Rows from block 6 of a small self-supervised image encoder, named by matrix and row number. Rows with one number belong to one neuron. Each number is 128 + 24 x the weight over its row's rms, rounded and kept within 0 to 255. All counts start at 0. Numbers have three digits each.
After each neuron's rows are labels from the 100 images, of 14848, where the neuron reaches its highest value: "responds to" is what is common among them; "patch colour" is the nearest of a few named colours to the mean colour under the peak. Only what is clearly more common there than usual is listed. The data: photos of plants, animals and fungi (iNaturalist).
# fc1: MLP up (model.blocks.6.mlp.fc1.weight, 512x128), inputs 0-127
# fc2: MLP down (model.blocks.6.mlp.fc2.weight, 128x512, transposed), outputs 0-127

fc1.401:151139110136055146158149110164113099136140127108155092094139131148117153125121153136118152151113148147148075119115134132164112126156119112120098083116167090133087137102061146149105137102145108154131166121111138130143128100166110092119145112145076109123090145110116136130126121141104155143125115132118121112163127134165087125133123135168145150127163134113072109107120122147134178159168
fc2.401:148122120124122135142104092130109096118164103132133150097089174100107089145127121157126093133106137130084130120101124127077144138178104106152164142143093147136111153106106150073165152146122125149124146100106139105158146143126120153113127154167128126162140105129117199156135140140082116147131088132122137105111103107158164109181159134090133148125140137107164159133135111112117081139118
responds to: phylum Arthropoda; class Insecta
patch colour: pink

fc1.37:080137144152089139119136123125184102155123114123175137131141124174158129144083129104120106104154150121125140127098098128125135098112149132126154088139153140136154088131138126137122066118126136165140085098107124077103132090095121153123122154134115122129131145109110153142123124117132132092136175144105106138166157137125099128146125120155143128154108059094157139115167140160108129197141
fc2.37:127138128172106159082136126114129120130104125158144140100148131176103104089115104111140110135123117148125156167159141143118120137127100151179121087095104143093140129156119119101115094095123178172177160117111114134099104095091152108119133154147149121110082144133117129097086127135083120101135083141108123098110132133154139149105124141112126151113146165158113163135121183114111123077137
responds to: order Lepidoptera
patch colour: pink

fc1.257:146125109078120121108128127107092113145115141141142114149119150176139118152114157120112145171172150122130168171176103134138120133123108080150182184139104113085105152139111158175137128178145122143150127120167131106117094133080114117113129152113104132124124137140160109166104125155067123087098126124096119131129147173145152119133130163133129097166143136146124112100127129116126094147128
fc2.257:147158165146143137132141137119109114130117103158150151142134125130099127150145170117127156144119117117129138127090139122152183121163117106085131080164150184087155129133146146176109151134100174076143118160091126113075115135119095121081128119147129086128152161123117122087125141096114155120173132092098137125166103103144141120131116137130130150091152138177128139109136169133104111115139
responds to: phylum Arthropoda; class Insecta; order Lepidoptera
patch colour: pink

fc1.295:079128143162129087135124147124145120183128099121103143102126114100144126122068110090178127087122148116122126133119167147148130137093142108130142082080116173127117135091088124139118133124149115136103094112144155108143111138147120151147137090119135114156108192098119181169123144141133124110090175116134130118169178163136066122117121142134135117140107159108144138131123128112131123128141
fc2.295:141137120160162135094141100101144121128134190145146115192131141147160130127137139128129134162145118125133096138144117129169127104129113128143132104161123124135131108179143140156104085132126124176135165111176133122133093186125117086182113122108156120164145129148082079113129113124166097125139083145136131149082125133109072139099088131144130144110175156143121114135123132137141147130146
responds to: class Aves
patch colour: pink

fc1.61:143126115111146131142098136126074181129130145105139050134141113114145140138141131124146168128106087115142126064169098110126115109146136145127114118091095166150112124140128105121180136116159074142068091137148129167132153145118154118124104135129090091165147140100093128119135125148170098168116127153120120142138146114131127144171128151169132138146149141105103127139160131106114118104154
fc2.61:173137117159121174117113177180144163112151179125095121194141121117144142151157144134136110139110105121100115193143101101094113109105126137123132117121130142108149144120124088128081100118133099141096081147111141128112157113099106122153180104116136125104121079123162105114150137149121088107134146130109138139115145146142177133118098087138144134126139116168134107120133105139147081114116
responds to: phylum Arthropoda; class Insecta
patch colour: brown; black

fc1.306:102150135128112075116134117147164175113162144094130172167131109134132115143127111149139133083140071096135101081165108186127122144093172164131110158107110111163086099119146148106128120148120143138096118159111120111106139098119134123137137144126145107122146118149131133076114151143139106218136091133165108133117087106121136106124127117125126144122148139141124138147145113088110137152140
fc2.306:142106146112111097129133114166153152133132145149129108074151096107152123111122101107132135117131128145091120132135139141101124126132140186109173167074158102132130125127147140022118127115115112156131132123129107134107133090157142117130086126120105140120168145116133195123106133097118133116121115134120132140103123130148107111128152128077139119124116149061153150169153110130104153121168
responds to: class Aves
patch colour: brown; black

fc1.378:147140120126144152114106113137136100124159152096145139117135133124126097161152167140096142116172164128121154174118162128139146171053122103107129138138131137117131114152088178171096119134128165160152132142128130101118151124144065105101157124108114116105145118156185141159055128111078133114126113140133107131140129139128142113139131135097128089173143115165152122163105125135119121144130
fc2.378:181142187129134175101121127132122138124117143118126119152115136093146056136154107126092092124115152107126102136162102137118116138123147128121163093135113130143116133144131140152148134161104127135121098126103119169144178113138118139148135087163157133116134119139203141095107141128094117116166143114095111179133121123122158166114080086123180132116136142141120133169162165125108122106124
responds to: class Insecta; phylum Arthropoda; order Lepidoptera
patch colour: pink; white

fc1.130:151141129139148091149106111160108139106165078078092127126149147149176143140118118116110110149184124121111142136128142149160075145085137116159149132092159108136120132127120116147172107133119130114101134128109110118144107136116136157150113183156121108164131131090149156128086151145157098137148144130138101102137103176142183105146096145118132145100129131126134076099161102094168116135123
fc2.130:123085148136120112093112161126120138142091159123113115121168105132125089151149123126155170151141116143124115091144126130127119065108148111139127147062169121099137112134162142109111127130148127140127149107107086133127118128104150141099113116103123085131122131156049102098103144120136111127085124150100147161118147180108093122078122131123127144123173111136097076109098122093125128157125
responds to: class Aves
patch colour: white

fc1.272:064110120115152180135159155171147136100106096124116161127134133115142119138158087111146148076113135107127133102137104130139127116120154131114095146143168151132119116099101105096136091149132157081107122108080123142162165135122109104103148115105125128141165092100160159106127099156149152134166121095132114165123123087130143185137111113153155129176160114121129154131158138138107129099142
fc2.272:138130161107134147100148140076128137122156133153135142162172148104132137143112142118128139126118126124146126111094125096128175131149123092106130114072174115111194121149120173085120144133127159077119118114156137116115110148156138123109107106154110074143140140116082154162109153127101147116181084166126180127136145113152170134147113143142106141114133153089111127144139137144105148091152
responds to: phylum Arthropoda; class Insecta
patch colour: black

fc1.209:129130098137122115150119122175095162119090131113111075155148102134110140162132160111108136168149115147121107112118080126143139097161122193117129078119114130149105077115157134097113155098140080110120140129119138173139157125112176111150081146137113099073126097119114091162112115141122084127076135124159130151159120120135136130124095124122142135129140140133161154163120129140117105158117
fc2.209:147105168116120184141105153109125160115067084130112117122118120123140101136140126108126085087111136111140142121113104104147184130149098133150118123147097155157093131107102138132156131118126141156132131121113095162099182135141125101116149102140151124146125129101158120054128134124081157115141158152104093171160162091119113120121143107116130193137116134134103142081138126115108115142136
responds to: order Lepidoptera
patch colour: brown

fc1.172:099132103117173111156108138126058129134102133125053106087174111111108161151161142109118107158127107118090124151117130109197104099132128159141159097160147110116157118135134130105136144107139102116114111126123139154120148102122152138118116124148145108092134142114134115194137114137097089144143143141150120131141135084161123112130062135109121111117181137136154132161118116139125132111151
fc2.172:117074142094102150138147145115155179100127109108121146118125156164123151135100127132123098131107136114124151093099160082150128105126124176151124086168109110150077108110135123113136115126134162126170096119133131126067125121136129130138132131133147142141134085113072142085141114118084131138124161166136152160144137146143140108116167132097137181108143155185123120116125155158096115098143
responds to: class Insecta; phylum Arthropoda
patch colour: black

fc1.483:116092141122115129147125163128138084112111133104135105128126126168140129135140091103140137091128135114129119134159153158140151146107138120079128167118126126096138176155077108121171146138125137190120109168140125137122159158142085113127165163121095125152138101146133133108159098127114152125131127100098124111138120102124194110120171141145155159160128123121123102038084115115136124119150
fc2.483:121109099110116122123128122125144133132173137142153124051112079141133151118112145143141126097163132134151147097184146095129151143101109174155113125120134111112136118151128094094072146072147115189160136115125152126126108109127132153103123140138095110105147102153105164132124099160121120136097088144114122103100098106098138137141158158112089155142117126114133147092070147141113101135112
responds to: order Charadriiformes
patch colour: grey

fc1.227:098143133142121125133158177095140067128099102141147118069129167141141162130118090152126133085088099137132110117167122158125143106095098122157121081119104191165110159114136128146190134116144149126126126130124140182142146138144118114123123156134131111101133126137134173085144146127114141168084131105134127125150110105104112136142123095128142153138135131130119081138120106095153132074121
fc2.227:145121105141127143089115161134125113131115095150120153134122136151154128115101085096121120165129126111114138107155134173161162091200107102139145097166141096096163138139166150159141138115081198175150130134130124144110111151053120119123123107169159112092134143142139140123114135113102135135122119107124101112138119105102132135148160155155136155111103133115133134108092171132127109094118
responds to: order Lepidoptera
patch colour: brown

fc1.101:062134130123106158123159137117156152127120091120140128162140172090103142103130079123120136121109116136122119124128112124146156108158157142142143107134114130140174147114107095108141115142134086102171123102116112140181141151110141137136120133090134123123142077118115121096157136129171137131133147071112122192157126080081132100128125119163135156156123067119138136099135123111101110083108
fc2.101:171096145135154143077128110088144140124119125147125108170117157125138107131110124140155139110131141116127098100098105119131178114125106087126104131121134123157110119195103131132125154149118105142149119143166120133167161187123134131155123084142115117162165108125128131127118114120070081114095100168131091183125114105160155155119158156101110151085095149091146131142122133129127147123100
responds to: order Lepidoptera
patch colour: brown

fc1.116:133143156139134109143151061128151084105132097119112138152137109101159128129145064162112101129146137137151118148109133155141115129097120126061126128145131167105132149119124101119115154114158096170103118133154094130157133120174123077151147130192107146142122131116156065100115124097130124142127130151121124124145116159118182158123104138120146123153101098150160087154135139099136129149108
fc2.116:143139147127160119108131084094164123131130135135145128151139089100112094105108162119135165097117125135153137117072157172132132128153157123071142169107120137110099096156155129115121129133142104117132068132143101070133153125172149109131129111097098144139165144134125102118134141126136121123148078133111109165197118125101109161160094123109151133144135120094132133159183128160123127141140
responds to: order Accipitriformes; family: Accipitridae
patch colour: grey

fc1.284:115139109136114113146134092158138157124133143125103123140137131147159130100105107139101123124100147130073145171142159160159120158063169150073161141144113118086169116081139141168141123123147133111103121106142102134169145138114100141132133130163130130161186131093101110154164120129105154127140142137096086135126092110098128119129151126113120180128151141093120179082147113133118146125124
fc2.284:108140160120139149175104113125135156097129104163115155129070139102129117087154124136049115167134139138134097132109111156155133122146130134133126123206091122123068134094115134172130137134128156158122171155133149140119113148134117099111149108128152144126163126153152088106094120157108112162124158099149125142111117146113099170123106145160145130110103106158126099130112103160123137143139
responds to: phylum Chordata; class Aves
patch colour: white

fc1.385:084171113082183164173092089113121126156133146143103151125141116109106128123145120107135126171136141148061165116176146133139117136093148124128084075109141124116134145155147147146112107117127124158102099121128123114110143170075106136143146088142124071123192142097102125108106130109138171131176126140138102142135158112137139143129115148116114110128136122117121116135144136139127107092130
fc2.385:123156136159101136157109141118138129131151157100129118104126126141153108177121136131093114139106162144097126124159104151143117147131151131156087151120103125158161146136138119138129116133168141132154116160099097127162137080103141181116133147133196154107145094169154127133152150082086111165108121134134157149110142125118121083138121142173095149088084088123086139113137130125135163098167
responds to: class Aves
patch colour: white; cyan

fc1.92:129125170109124163161157137143174068109105086094100134117116120159117141108135121142118159127122127137114121161129115124112104097114160131132123131151181134141173160136097116130155083135127116114179155151127116098129140118117093150113191105126100087122183102112125071171165103120143142109106141120119121103126113136101115151128132135114157121169099094134154111135100131129110142169107
fc2.92:097131111148123142132137145150101144147115147123136173049098061126112125108131162117118123123120093154110141168135107145101145132116123141152094148107115154092119153126146106120125152100160143167150113166113080130107133098083138124106139126164119129127105127140101171130138145148099103094088095176108131143076123148129093124106137121126116136163082139150143117084112167122146107128117
responds to: order Charadriiformes
patch colour: pink

fc1.0:095119139148094143149141163101134099143130119075091127094120143152160107171101135143174130131118173127117131167119152138093158118097143162077137127134136154097138152134105107167122092121114126149128101062105149138138120173113092141156174102121076099117133154137108122167159138156134099111109152128094119127137136130163157106130137122151153134136109086089166145118121125153116136119121
fc2.0:171114122163075177097131145173105142136121138155142105100150096141115132134140089097127100140107135137099147132182138157103129104105151140142118111056131118099135117157154117134111094123117143160157143112101105140105150078080130152125139151125135117044100130110146132104156109092151132125089117138117143142106145124119128130130109113091136137134083126118130138113119165115106160109148
responds to: order Charadriiformes
patch colour: pink

fc1.60:137120110106133140148151133136126094094101098098103146107120122177190144154169081121106130142127126132116163144159106125134154130116141133155139171130107131126172175128101122124145122119129139154108130131114110142120168182154104122126126174154126093106154148109158142155120122109136099129117156164135130112129111104146188124157137135117160138124110148113144068075066147105125108092140
fc2.60:105102145108122124107132120107136146149156193102141144109119084127116130109154181146105139108158111146175138119155146154136169134115146147111127159119123129062111115143151116157112114114138117142155084110119116114151144149137149150075126181105093158128136130155064116122122108136125126107111077144119124137094104107120094143118108140109118172135131128148140108062095115137134139152092
responds to: phylum Chordata; class Aves; order Anseriformes; family: Anatidae
patch colour: grey

fc1.28:100138137160114108115134152107115133099117118154150109135163159099109150110124107151135133154181114131127125114126127186142144119141155110166076124101129146099122152131145116119142151111130117134090071123156117102124158164151136146066139130154115097165105139076158114120113155111154148127126141123154108131161108108089114173144073147140126146125142151124085102099174132136077098137128
fc2.28:110152106148119117139136114112136151121102094126141166069114145109118144160109123161121141145120096133136153134124171084126114085103130132108086123163158131131105127117165136163142106120110125098139143142131121143130093098112112125075159156087095131147138116128101128145159139148100136148092176160136105134096099182171136105113134140109135129119114083131122131151107134138121059196146
responds to: phylum Arthropoda; class Insecta
patch colour: black

fc1.40:103141108118105176119107073101099155147138148142088116154118111089170131128139155148102139164105178151056172126154153147147129149073133140123162110145151115107176126118111153168122122165155129124135125102109109108144136114127125105137151098151144109142184084137087131135101088111125104105158103141136088162117138140142137127134144138125108114137148094135150141126127167146135121126133
fc2.40:109150149162117134183111103121152160106135141177141147124095109125134113122132111118062118167131153113095141125140133177114127155131152159132100139198088133127096123136140124169154154148129184162151137150114140121123128134109104093131145125122152168114177115118187120110138112120122163165150142103138131127112144108091097124137092150169122146080111139153111110133119121146126121103144
responds to: phylum Chordata; class Aves; order Accipitriformes
patch colour: cyan