config.toml
color_jitter = 0.4
init = "small_normal"
residual_init = "none"
eps = 1e-06
final_lr_fraction = 0.1
warmup_steps = 450
Rows from block 8 of a small self-supervised image encoder, named by matrix and row number. Rows with one number belong to one neuron. Each number is 128 + 32 x the weight over its row's rms, rounded and kept within 0 to 255. All counts start at 0. Numbers have three digits each.
Before each neuron's rows are labels from the 100 images, of 14848, where the neuron reaches its highest value: "colour at peak" is the nearest of a few named colours to the mean colour under the peak. Only what is clearly more common there than usual is listed. The data: photos of plants, animals and fungi (iNaturalist).
# fc1: MLP up (model.blocks.8.mlp.fc1.weight, 1024x256), inputs 128-255
# fc2: MLP down (model.blocks.8.mlp.fc2.weight, 256x1024, transposed), outputs 128-255

colour at peak: black
fc1.357:147105066129127181129117150147140124122089134109120153094168084135122122129127142149114207129126137161109092101138145118175140081144067133184110080117155110134131177109114103133161126094114130135099121098120144106107233049130082111202111088116117162158202150130111172159148092156102103134100118103097135165112154098159087111184121160174121123085094130147128155095044114103136129118101
fc2.357:077157117182110112098124122148117090126149125121053119117035091170183074099132163151081133128140125096142135117198145120133101134132064140176120111165197165102097189101047127094146104066179100136129151105210137085078171088165108144180114115198128116132127125151129143094076109135147097125119142181153177136095105152131116101133148141103114122119191165109130088195120123080117100112148

colour at peak: grey
fc1.246:147138199147120189077134068080139087192080136149168123133128117159120094207132096079120119182094152131110123145111166136095162110107150148146122169115108111096158053122149104147118082147099170156126130134106067114113196046157094124146060142069131137162110151159151132072203156114100127069167174184157118165067152167114151140133170142079140125160068128148099134084176147164091121127156
fc2.246:080117084138038098187100110186136117091125188140127142114117188145104140163136170167110146163130136225116142134062113153104107066122152158135115086096123163127121094117143127127114176112146160080146135150147117130126087146091127082123189115159132099165127080127142166127134153118160138094133168125099099155105097071183124189094088158127170173150202083124101125153126143136169205086113

colour at peak: black
fc1.703:085119119122120150122103103079125129132111129102109171129155115158121128112053082117143144116123144161093130159186182129119132127095130134110101185081170179152109184089107160170125090108151127120156100177115133143131147128143128160136130122136059106102073108066163158176144115145078086112073124148075152166122127139122131169189155159193125090140149102186145036121105117141124127152103
fc2.703:145114117154064020161142151193184137123093103153126105096127113190140150166136145139152104113142115151132099122142129061150161029110118123117146146084139183119104144072106103136123163148186110098100217142157103127141111107167123085121217143123131132058151131108111190124091096105157142116098161143086112092139053140186163105114120132136157152158147109137127127136132093165144118101094

colour at peak: black
fc1.115:162125111108121108137103131133131116085179088078113152055161098101101148099095135107142131092118102132098120143132132142124105160083095101079117131146074133174138165107178198121202154118115118084173148129110099152088150061077145145136193109129094154083111118126104123158127057106125146105109089085065146106133151090138082168103092187183149121142101127104152118153098098111108151146134
fc2.115:112138120132146161100117160120067136127159138116104105098106081077134153124126084151158143152063103150097122115185169150073163158100095161134155180181174173074131071136140168112162091093109121114140146150098138148190136126146083126162104148167128151151157129210059078142137097121076061139168128081141141165179151077083093119040143119136092069094126130105170149164118125129124116160100

colour at peak: grey
fc1.130:212138125108129119088188158119185149160162155104138110116089121106081130100166137085141120135136157135106145161118121120148146104096091112114155126119122168136136096120141129142074141148120123134064192083103102121144179136161134139099132113092179136215097088147178084092126172119137108092107143141139112147117144073164104112179130093111075159165109081073116211155098162105082100111125
fc2.130:154170132170005080117203138158161136128187124078121142163170134132045122168138081087121100141088106113161125083082152062130121052123150108075191098158182096133120130176148130117148106130101116125165113136105157126123135172137100113103163128130115168129125136114106158088143165139172165113157127079125103146086131102133175184119140122130120149089043154177093144122058130105133124124156

colour at peak: black
fc1.244:125067143141119102147127127221055110060130102094156080081146140106124140112140145137132098070137101122080127043084155142136058165175184141117126131147105068097144140093111156093244144166146143138133175163063189125124101069092124079078151155137143150114106097091114141105053101134149138173123116110104098111142147126137136119068133094125099111167125169125134133188113112102145188094199
fc2.244:088128124139127167150134156080030121157181150133084118145131172156113113173129114184184163103116056200066122137160091172150138140129162147094144124175147135101152119149151131154162100065137145110133119153180187144113137109079143121091150128165115123138148117098098145069124160084130065103136167121143081136133109144131070131052133162130125149106159102121106065125113091174147110155143

colour at peak: white; pink
fc1.525:094144120177085144102062089163098110104118150091152123068117167098194180125003107138155115124174137095206134172167124182122133143154102146078092163161109160114142154137106133120137146124135071086167152113130132113179108117126108192152125167097105180077163118115118149185104075140090116086126159116119200090133141157167097190105119159155163080143175127158108102148101128126083117145074
fc2.525:166114110176049083150182137155175138144144062151123184115101140158124150123123147137162080128118071139094143133127160102069173075121086126151099100092175157171137145095103106143144111136139058104104128118088117143092125132151159161082116106110128157136176144159183086156111130142173090140159107143105103126135082142155103106131113030153132121162121169143151136039170114150103140081079

colour at peak: grey
fc1.30:153129106149140139171120112141122115122091121098159166115122135116122040133128154053154104149103174144100162149145137121127160124112138106138124117108118089122113102164179109141071115138133134172172147108113211119138126173149102072113091151103163108136165117114146085123185073123140103133077132068114131141094143105161114074154088143166175127088172088151083211099137110096079108139083
fc2.30:067120135173069098128108150155121142099084122140143111082089121111227151109117112114136199129090114073134183128113115154114120125176088118181132103159142111135076076081137110101148131187194149143151082112135134107146126170120107154116106116097126110145089136131150140141164077138153095121134169167152077147186112157098160110121127140151097076115062164100092197108136074123119118140147

colour at peak: brown
fc1.645:110050175116113176139161102125097131118098139140155119146233078086107098145072144155115161154105112123101173136100142067121144110046073108147166143142084126106079154111124097182174082151076108137112036139107076092108202120138117136177106134139135138133150111123150111124125121172105119165132133167087111152172145148129136169105159146120128091164105109140139139115135074157123108166166
fc2.645:218106125160108135129139095205180130094151065115130182159159144093124134141098137128140084129119091162163134099131112095158130129090111171119120105111149138096097129141101120092110143091082108113118159179221085156115114139135162128089147118157142162159134168180128136194189169117129232075118094120112098128142198116144118158161135137129114147147135102083146176125136173219081131081076

colour at peak: white; pink
fc1.565:057134168146104121179091133160083140128105151113134131138124142139152105111078051138110127113150151173255137163080110130099137153117124072109137122162103145109118085125132067093179156165117002107149098117118129087097140138201175120120161158088159136113130126104065141094154128173143153126137112164140208128155128143097084149106112122134113097084148138158187131120156145145105175126101
fc2.565:074144110176033143124187105140126107131082145095166145152135129117144136106143103140149085159105111129058137123137132153152157128084147083130152158118129173053149164204132169151110134075196000141117147143101117118102120120155130102088109082132155166066122113146112171204130086171180156116150107065136151090186097122112095115126120139110123122089110118159167144097135129152148233128083

colour at peak: black
fc1.129:150148122169112091121134173098125081103128113115106182031149144167133163096129123177110093124144158128109115088136093216128090102110112130099172139116091173155148163113160183139184177097149171096175146127125140118123122098092109102114147096080093153098118108125097132139189071089121106140131092091046094088109150135127138172108122176133119200153170053129135134092068113131080115132144
fc2.129:158135111179057177100119161145127139146134121099104122135121152082092138110157109110160138155126119164071110125123131162110141137083102147144118127133213109072148071166134174089140109082118137126132149152142149120087075079090094147089125131111119127180157117162079117151117175138148102109255087136170146164117097110091122079097130135104104108112124146173137126157097105095136113120161

colour at peak: pink
fc1.112:133123148155125104119097136142189131115181180071113097139140078077088102154172096141128128173117180152201109100141060117089091154117083147115128087083164159157060142144140052102133150138118152110117124113098112146061086166230135147161130116180133095127152132145115074119124188107129160115168114114152125136151147158165128074119127093150132177107105111136105166163140126128169116162125
fc2.112:096124105100087085125140167151091123151121135145178113124099147161135112101152105164091156141148153177128168108160093156124136129143133160099078160131100158087084088120096101137096124109115129098120106105089129117180138169197079106149140185183116128145095165160071124170124111104116149171167127054179113101103111114081134117129151147135090107144065120095154205148203145074114173093119

colour at peak: pink
fc1.471:114184119086133162112126104136153103122170124094104191124151121116143154119124125124111140159099110125166117159144126085150105138123166133106126140063110110106164125085112086141098110120064112103126152076154123066156057182121074113145100105192106096112128107089096086127054089129156117110133159108094175141161162152120113126100173156180145116149142138177164125079142137112106092115102
fc2.471:126119037112131103103105170157175120128073118171106141128103186121128103167159144096100162128190130164177130076123100111214082105100093174166147138128162148136078131131136112139146135159146174087155121111082191105116157114177104131084131104154129111148105189096182092091115122093063105162187179115127109194100105133126134081162125163120170113131148150122115109126126105145178103103126

colour at peak: cyan; white
fc1.221:117129082095108130144120141149156133127102146111165157126159125133125097074098122165141139133135116149153128136177119158097133117094092075114117144074131106145105143147149140171130133136139124062155115081188106083089095112159149183147043098089092124095157128065119126107137060116127096174116092106088158137182155106116173184083157171135091128093126136155186075101065112138173061114084
fc2.221:089116072123181130126105123130159102058122073149088153201082131113093137113081165172118109138155161144166108203158186173100089174162109139133080054156153181153103076134175142137173146142150121109126138113110138123093130138155095112175143064146131102163088132163182122129075098141086030149213122173142124187124226137101132093129103142129051109090144187122155108107071169154139125162108

colour at peak: black
fc1.96:113117114081099142125134104160142065073091121133128131101153123135140111169128110132122104137130132179061105091134161144115084183121104156141138120147139146111079204104126130199190134065133108108108125176098104090126117055172124131094115127149091151080147143079112124115157127135132105117113141113090143125253151094179150175113145104108115073118147139172171106126152064060132123124133
fc2.96:086169150145080135077100164108085156170161132117132158174142132136121154111126101115177125135122139082092153121140090112159099181132107127190125111196158096078108128143128169141113080099162067122116133159121070107118118156160128165147094091124155119171115116166139083112155121163165092149143066120119146124090133122136080115114159121094078072119111066126095169157065108101151137201174

colour at peak: pink
fc1.455:129139191155106127159133095081071135175090073149152083129094103118200138138166119099056132124130090111149157162102114121108109125116166170104125106122088158115108149084111092088075118080126121149149175088149118131130108158141128152098143098104159113120107132081137098154122137152110127165132164123081171134149119145105114128171176126085144156121111097112093170116171175141171126111136
fc2.455:111155125139057146183136127132149179161081131131118149138160119147144212159137072164173112118074127112079139121148161147122116148069118127130135152129123143203251148114135171200111087120115080118120096121165135155138146112147127138118127115102095153153149185146114094097163178134153157135126131141094108125112137073152132156108137126146129139127127127123107098084128107164101159124147

colour at peak: black
fc1.512:131156091107107141120131163140055147151159129113115153162111090089129136091099209091176083145128134155116156140128144170107152120171143090069171144119095136090142165092169157131098107178141117099084131165146123094109155127123122096159131062113088153141108068118219125156127104095110057161134093147073170183129157115113161152144100127144094129153198149082160114088109131150113145069181
fc2.512:071158111166103136119096120152153157119158141136087108122134097053104140173115116170188192155110159115106156151164144119136083155143125157191099098143143155143085136073129141165139118118198154107115119098168133082116163079105122156139098098132120178144160113100131170107141149046091161088109131167097149117156103057096148109118163105139174161101156170087112070145158138109082150147152

colour at peak: pink
fc1.755:026128138127123092167107185161163101168070138153095098080112165123161127078111112171192160150181158130132132124146099145134073096119106117135102186137133176089110121110140132143153140081134096066139095111094148172117156076097167120132153139139095156072146097091091139132128127150107124094173163076128197067154138141091096175152221097152116135124115147148119098164088140067137087159080
fc2.755:048165113132105084116123137093131168149073140132158136145092169119105207102091131150112121135142141135115172115165073093151128100115117085147096130092117137164155168088133094169178139144157177118158147128181094102095035151080178111156165142148096155167157130102157153135135143085147107163126130133107143138140107140229130105147114104150118135088099223114113154126149144170086131147110

colour at peak: pink
fc1.191:097110114142075108145148168147144121098129127049115167133132128128122108136156103119153180121136190197166115165160144191125117081101116116166124154108122136118138160112182080101187099151164108093110105067143179121033138086103179142219137127116120166125171107139097163172147138146065109101107167112128150169101156076040104167109147106149215142081124131138109125115132130156119104140134
fc2.191:128135118095106164164128122160133139127149125143152107100115109112139132135125129146104120108110138176170132127165106000182105114115117130166140130114099203162155132132107085137137171123114142087116119117104129138156211136171106089136144112128145129112039136052129139139119130171172114128112173206138122174154110130162126079077117197162179119157202147097120103112111152158111127097109

colour at peak: white
fc1.601:172099175169093131171125117079152087098101120059143122114155134146110154155097150161153187127102149154157115153207145174169142119064081133123119078163189167125156129137104155148150171147161111058200119157128153123051089068133172090137148092159119111076117139108114208202126126171117165086105172153144125150137144124109096190131095146150079135144115147142141096119104094115120090158107
fc2.601:145130113112154126100140139100093068157108162134126130104116090116132059123141145126122112116156137101146117155125144074149110181110121087175161146112144113081096142103118098092091160128093090181176147117161162057134109126149127181128143185178160088102120120201124084152156141205095117121134182087104155129124066181142064135113138094129053158159173120147117116101156149094119152159144

colour at peak: grey
fc1.740:139173152136104152155156179115102108084116088155137034202169109133207133141176125158118141132174101148128057101129150172092127144061134105125109114083124146158129213142063156151165127119071122159170114108137062152166138125139133156113119056162154129094123144128162109094161120147122076109102096137149088180094151101107147153152134134113091091058171077137113124107141150135140173119149
fc2.740:140116109180044126151119069179148075134107114179115089085136130181109157166138073127169125113154166153124097149068124103102125109126165132098071142115162145141096130181093146134180121085094169153102162118147106132087095119151143064148111125118108172093101136112182195132164095158176160106165139140083068098173109157137147148172110138128164149117134144150142089141103149178098128100184

colour at peak: black
fc1.443:150102131107088196116121121144101096089140135091094121051165186132132124114103110128149149145162160137113091133156129162084077161174145141165103148137136185162143138108116111090186165168152090122182116096107151113084107105118203142177134139140089144154143122098090102188032095169078111066080127152084110130117158105142061185106135125099175112132103140142116120134111146132095148126107
fc2.443:115122115155152199108138211155109101116125168104134109127075085111050114111105123088147198153194134179127155146144121120113091211159131149130141153116108177107103096116088139137128120163128126114163122096195164084156135165165097149135090096128179165156097147157121121183136103129068123148172126139153110122118153107120078079110138077177120124142122113107186125080194131062149135139078

colour at peak: black
fc1.47:114167151126089142065189117122105066160113206055115187104153124128123122178106110144126109182109117150123120083166094164114130131119132094093142145122171163165141143144138149103131146187150172078137130121161135101081150135175175079159141088107066121132103109087107117103166107095117095152145080121149112138133152118127149086116138160133143115135168060117133101128088067182187142136099
fc2.47:194143134159135102126153198132099172107113135114164179086157110164121130115166105070174096064076113088121099064105146076145109185109103093145149099160130077118132096151132127102132115145178086112157107115091183094109113077088190161115084079099144136150099122165099142158146145110122177169195117131144132137080109122089114157116122098135084133104103166159120162069073134090144115174147

colour at peak: brown
fc1.498:114099196137126075085163157098135135121125088101144113070162108131061149111119106137190204151114156176113141161144127162137117141092086130118100143092152134139068173125169140184127179099140073121094142147081106102141176088175172160143215120091125156160146083108188147132195185176082107111087161101092189186102118073137118113188135147171131117078113102158082130151063098094160125107129
fc2.498:106191131203080168139125142142113084165144090111135156166118133151115133127110139160111064103169124159120175112101085082148120075098139093118155105108134121067093118110066112083134132097159090137139140149139141109087092080157184122135162111204128159128156159156138115134083169127169155100161176035091148144092109137149154153139148118158153158120210157053109077160155144152140132133093

colour at peak: black
fc1.691:120057125138131166126115096167154116117046134086116171169185101140145151116129162141139183165164169127121160122144116103105109100136105163189120116082155129104111135102112159176139101122131132100076141168057177074148110113095139148180058145149080119095129081129162115114158096156099046132136108112132141150198149069126112147104143106079106123155131144191163130165150092141067080091130
fc2.691:122112137122172133116118151124127092169135095147151159187084103110191089126106163132160183157180152125067104113103126132166126155140106115162049140085090072112189177086108188086081137129166153133099117091151137057128142137163126168184054109159112109114124086177083169092150124144114152107113096124137131050094139066133108102125163089089134111114140081183132126101163107064098110189157

colour at peak: cyan; white
fc1.291:124133113140100095138134118153117135101159124120122135130183166135141117102115092105112122082120178137171128140056182109081101139123129109039045141200098152131107081128135133092138132156115107058168154116160059144106148140192155225078107149073140142160142151063072097097145078118097142157138142195139150076163161127137171162072112123096151115121103059125150103134094130103167119080119
fc2.291:131091105167143160111089115096144117066118153156084137139166128102144110065138101147124161131195140135197085163149152171202090103079141137149139089115158110158150117135148131141120150188126158100097115129067114112169123098171086114122099146123107119174148206143148041105125115143144089192187101117186110191165154103104069115176135167102066071168146182166107122117089166141129146116123

colour at peak: black
fc1.484:122117129102070127103154108131069110135098178062093139126170098147125151105047157153181099141161120105094143140131116139164113122145123111109117174117130154086151061081148123152115143115140180105157103149155133116116135106108140069196137130118127144143097112062144172129126141119091107084116137138123096126119152137094128130086158086140077139208186146089133115134160060166145180070138
fc2.484:069138107124058097120115129151117165113132097159158159118144141152157147108159181082122111071137095098122140053113102108183123130121060112186080154147124127108078148167104109127125167104170116127113134103175079142123120103124096204145076066126135095193097125119101169127161102144150117111136068158117126099079077127157053181127141085093063087103146150173104178106043126166098146110145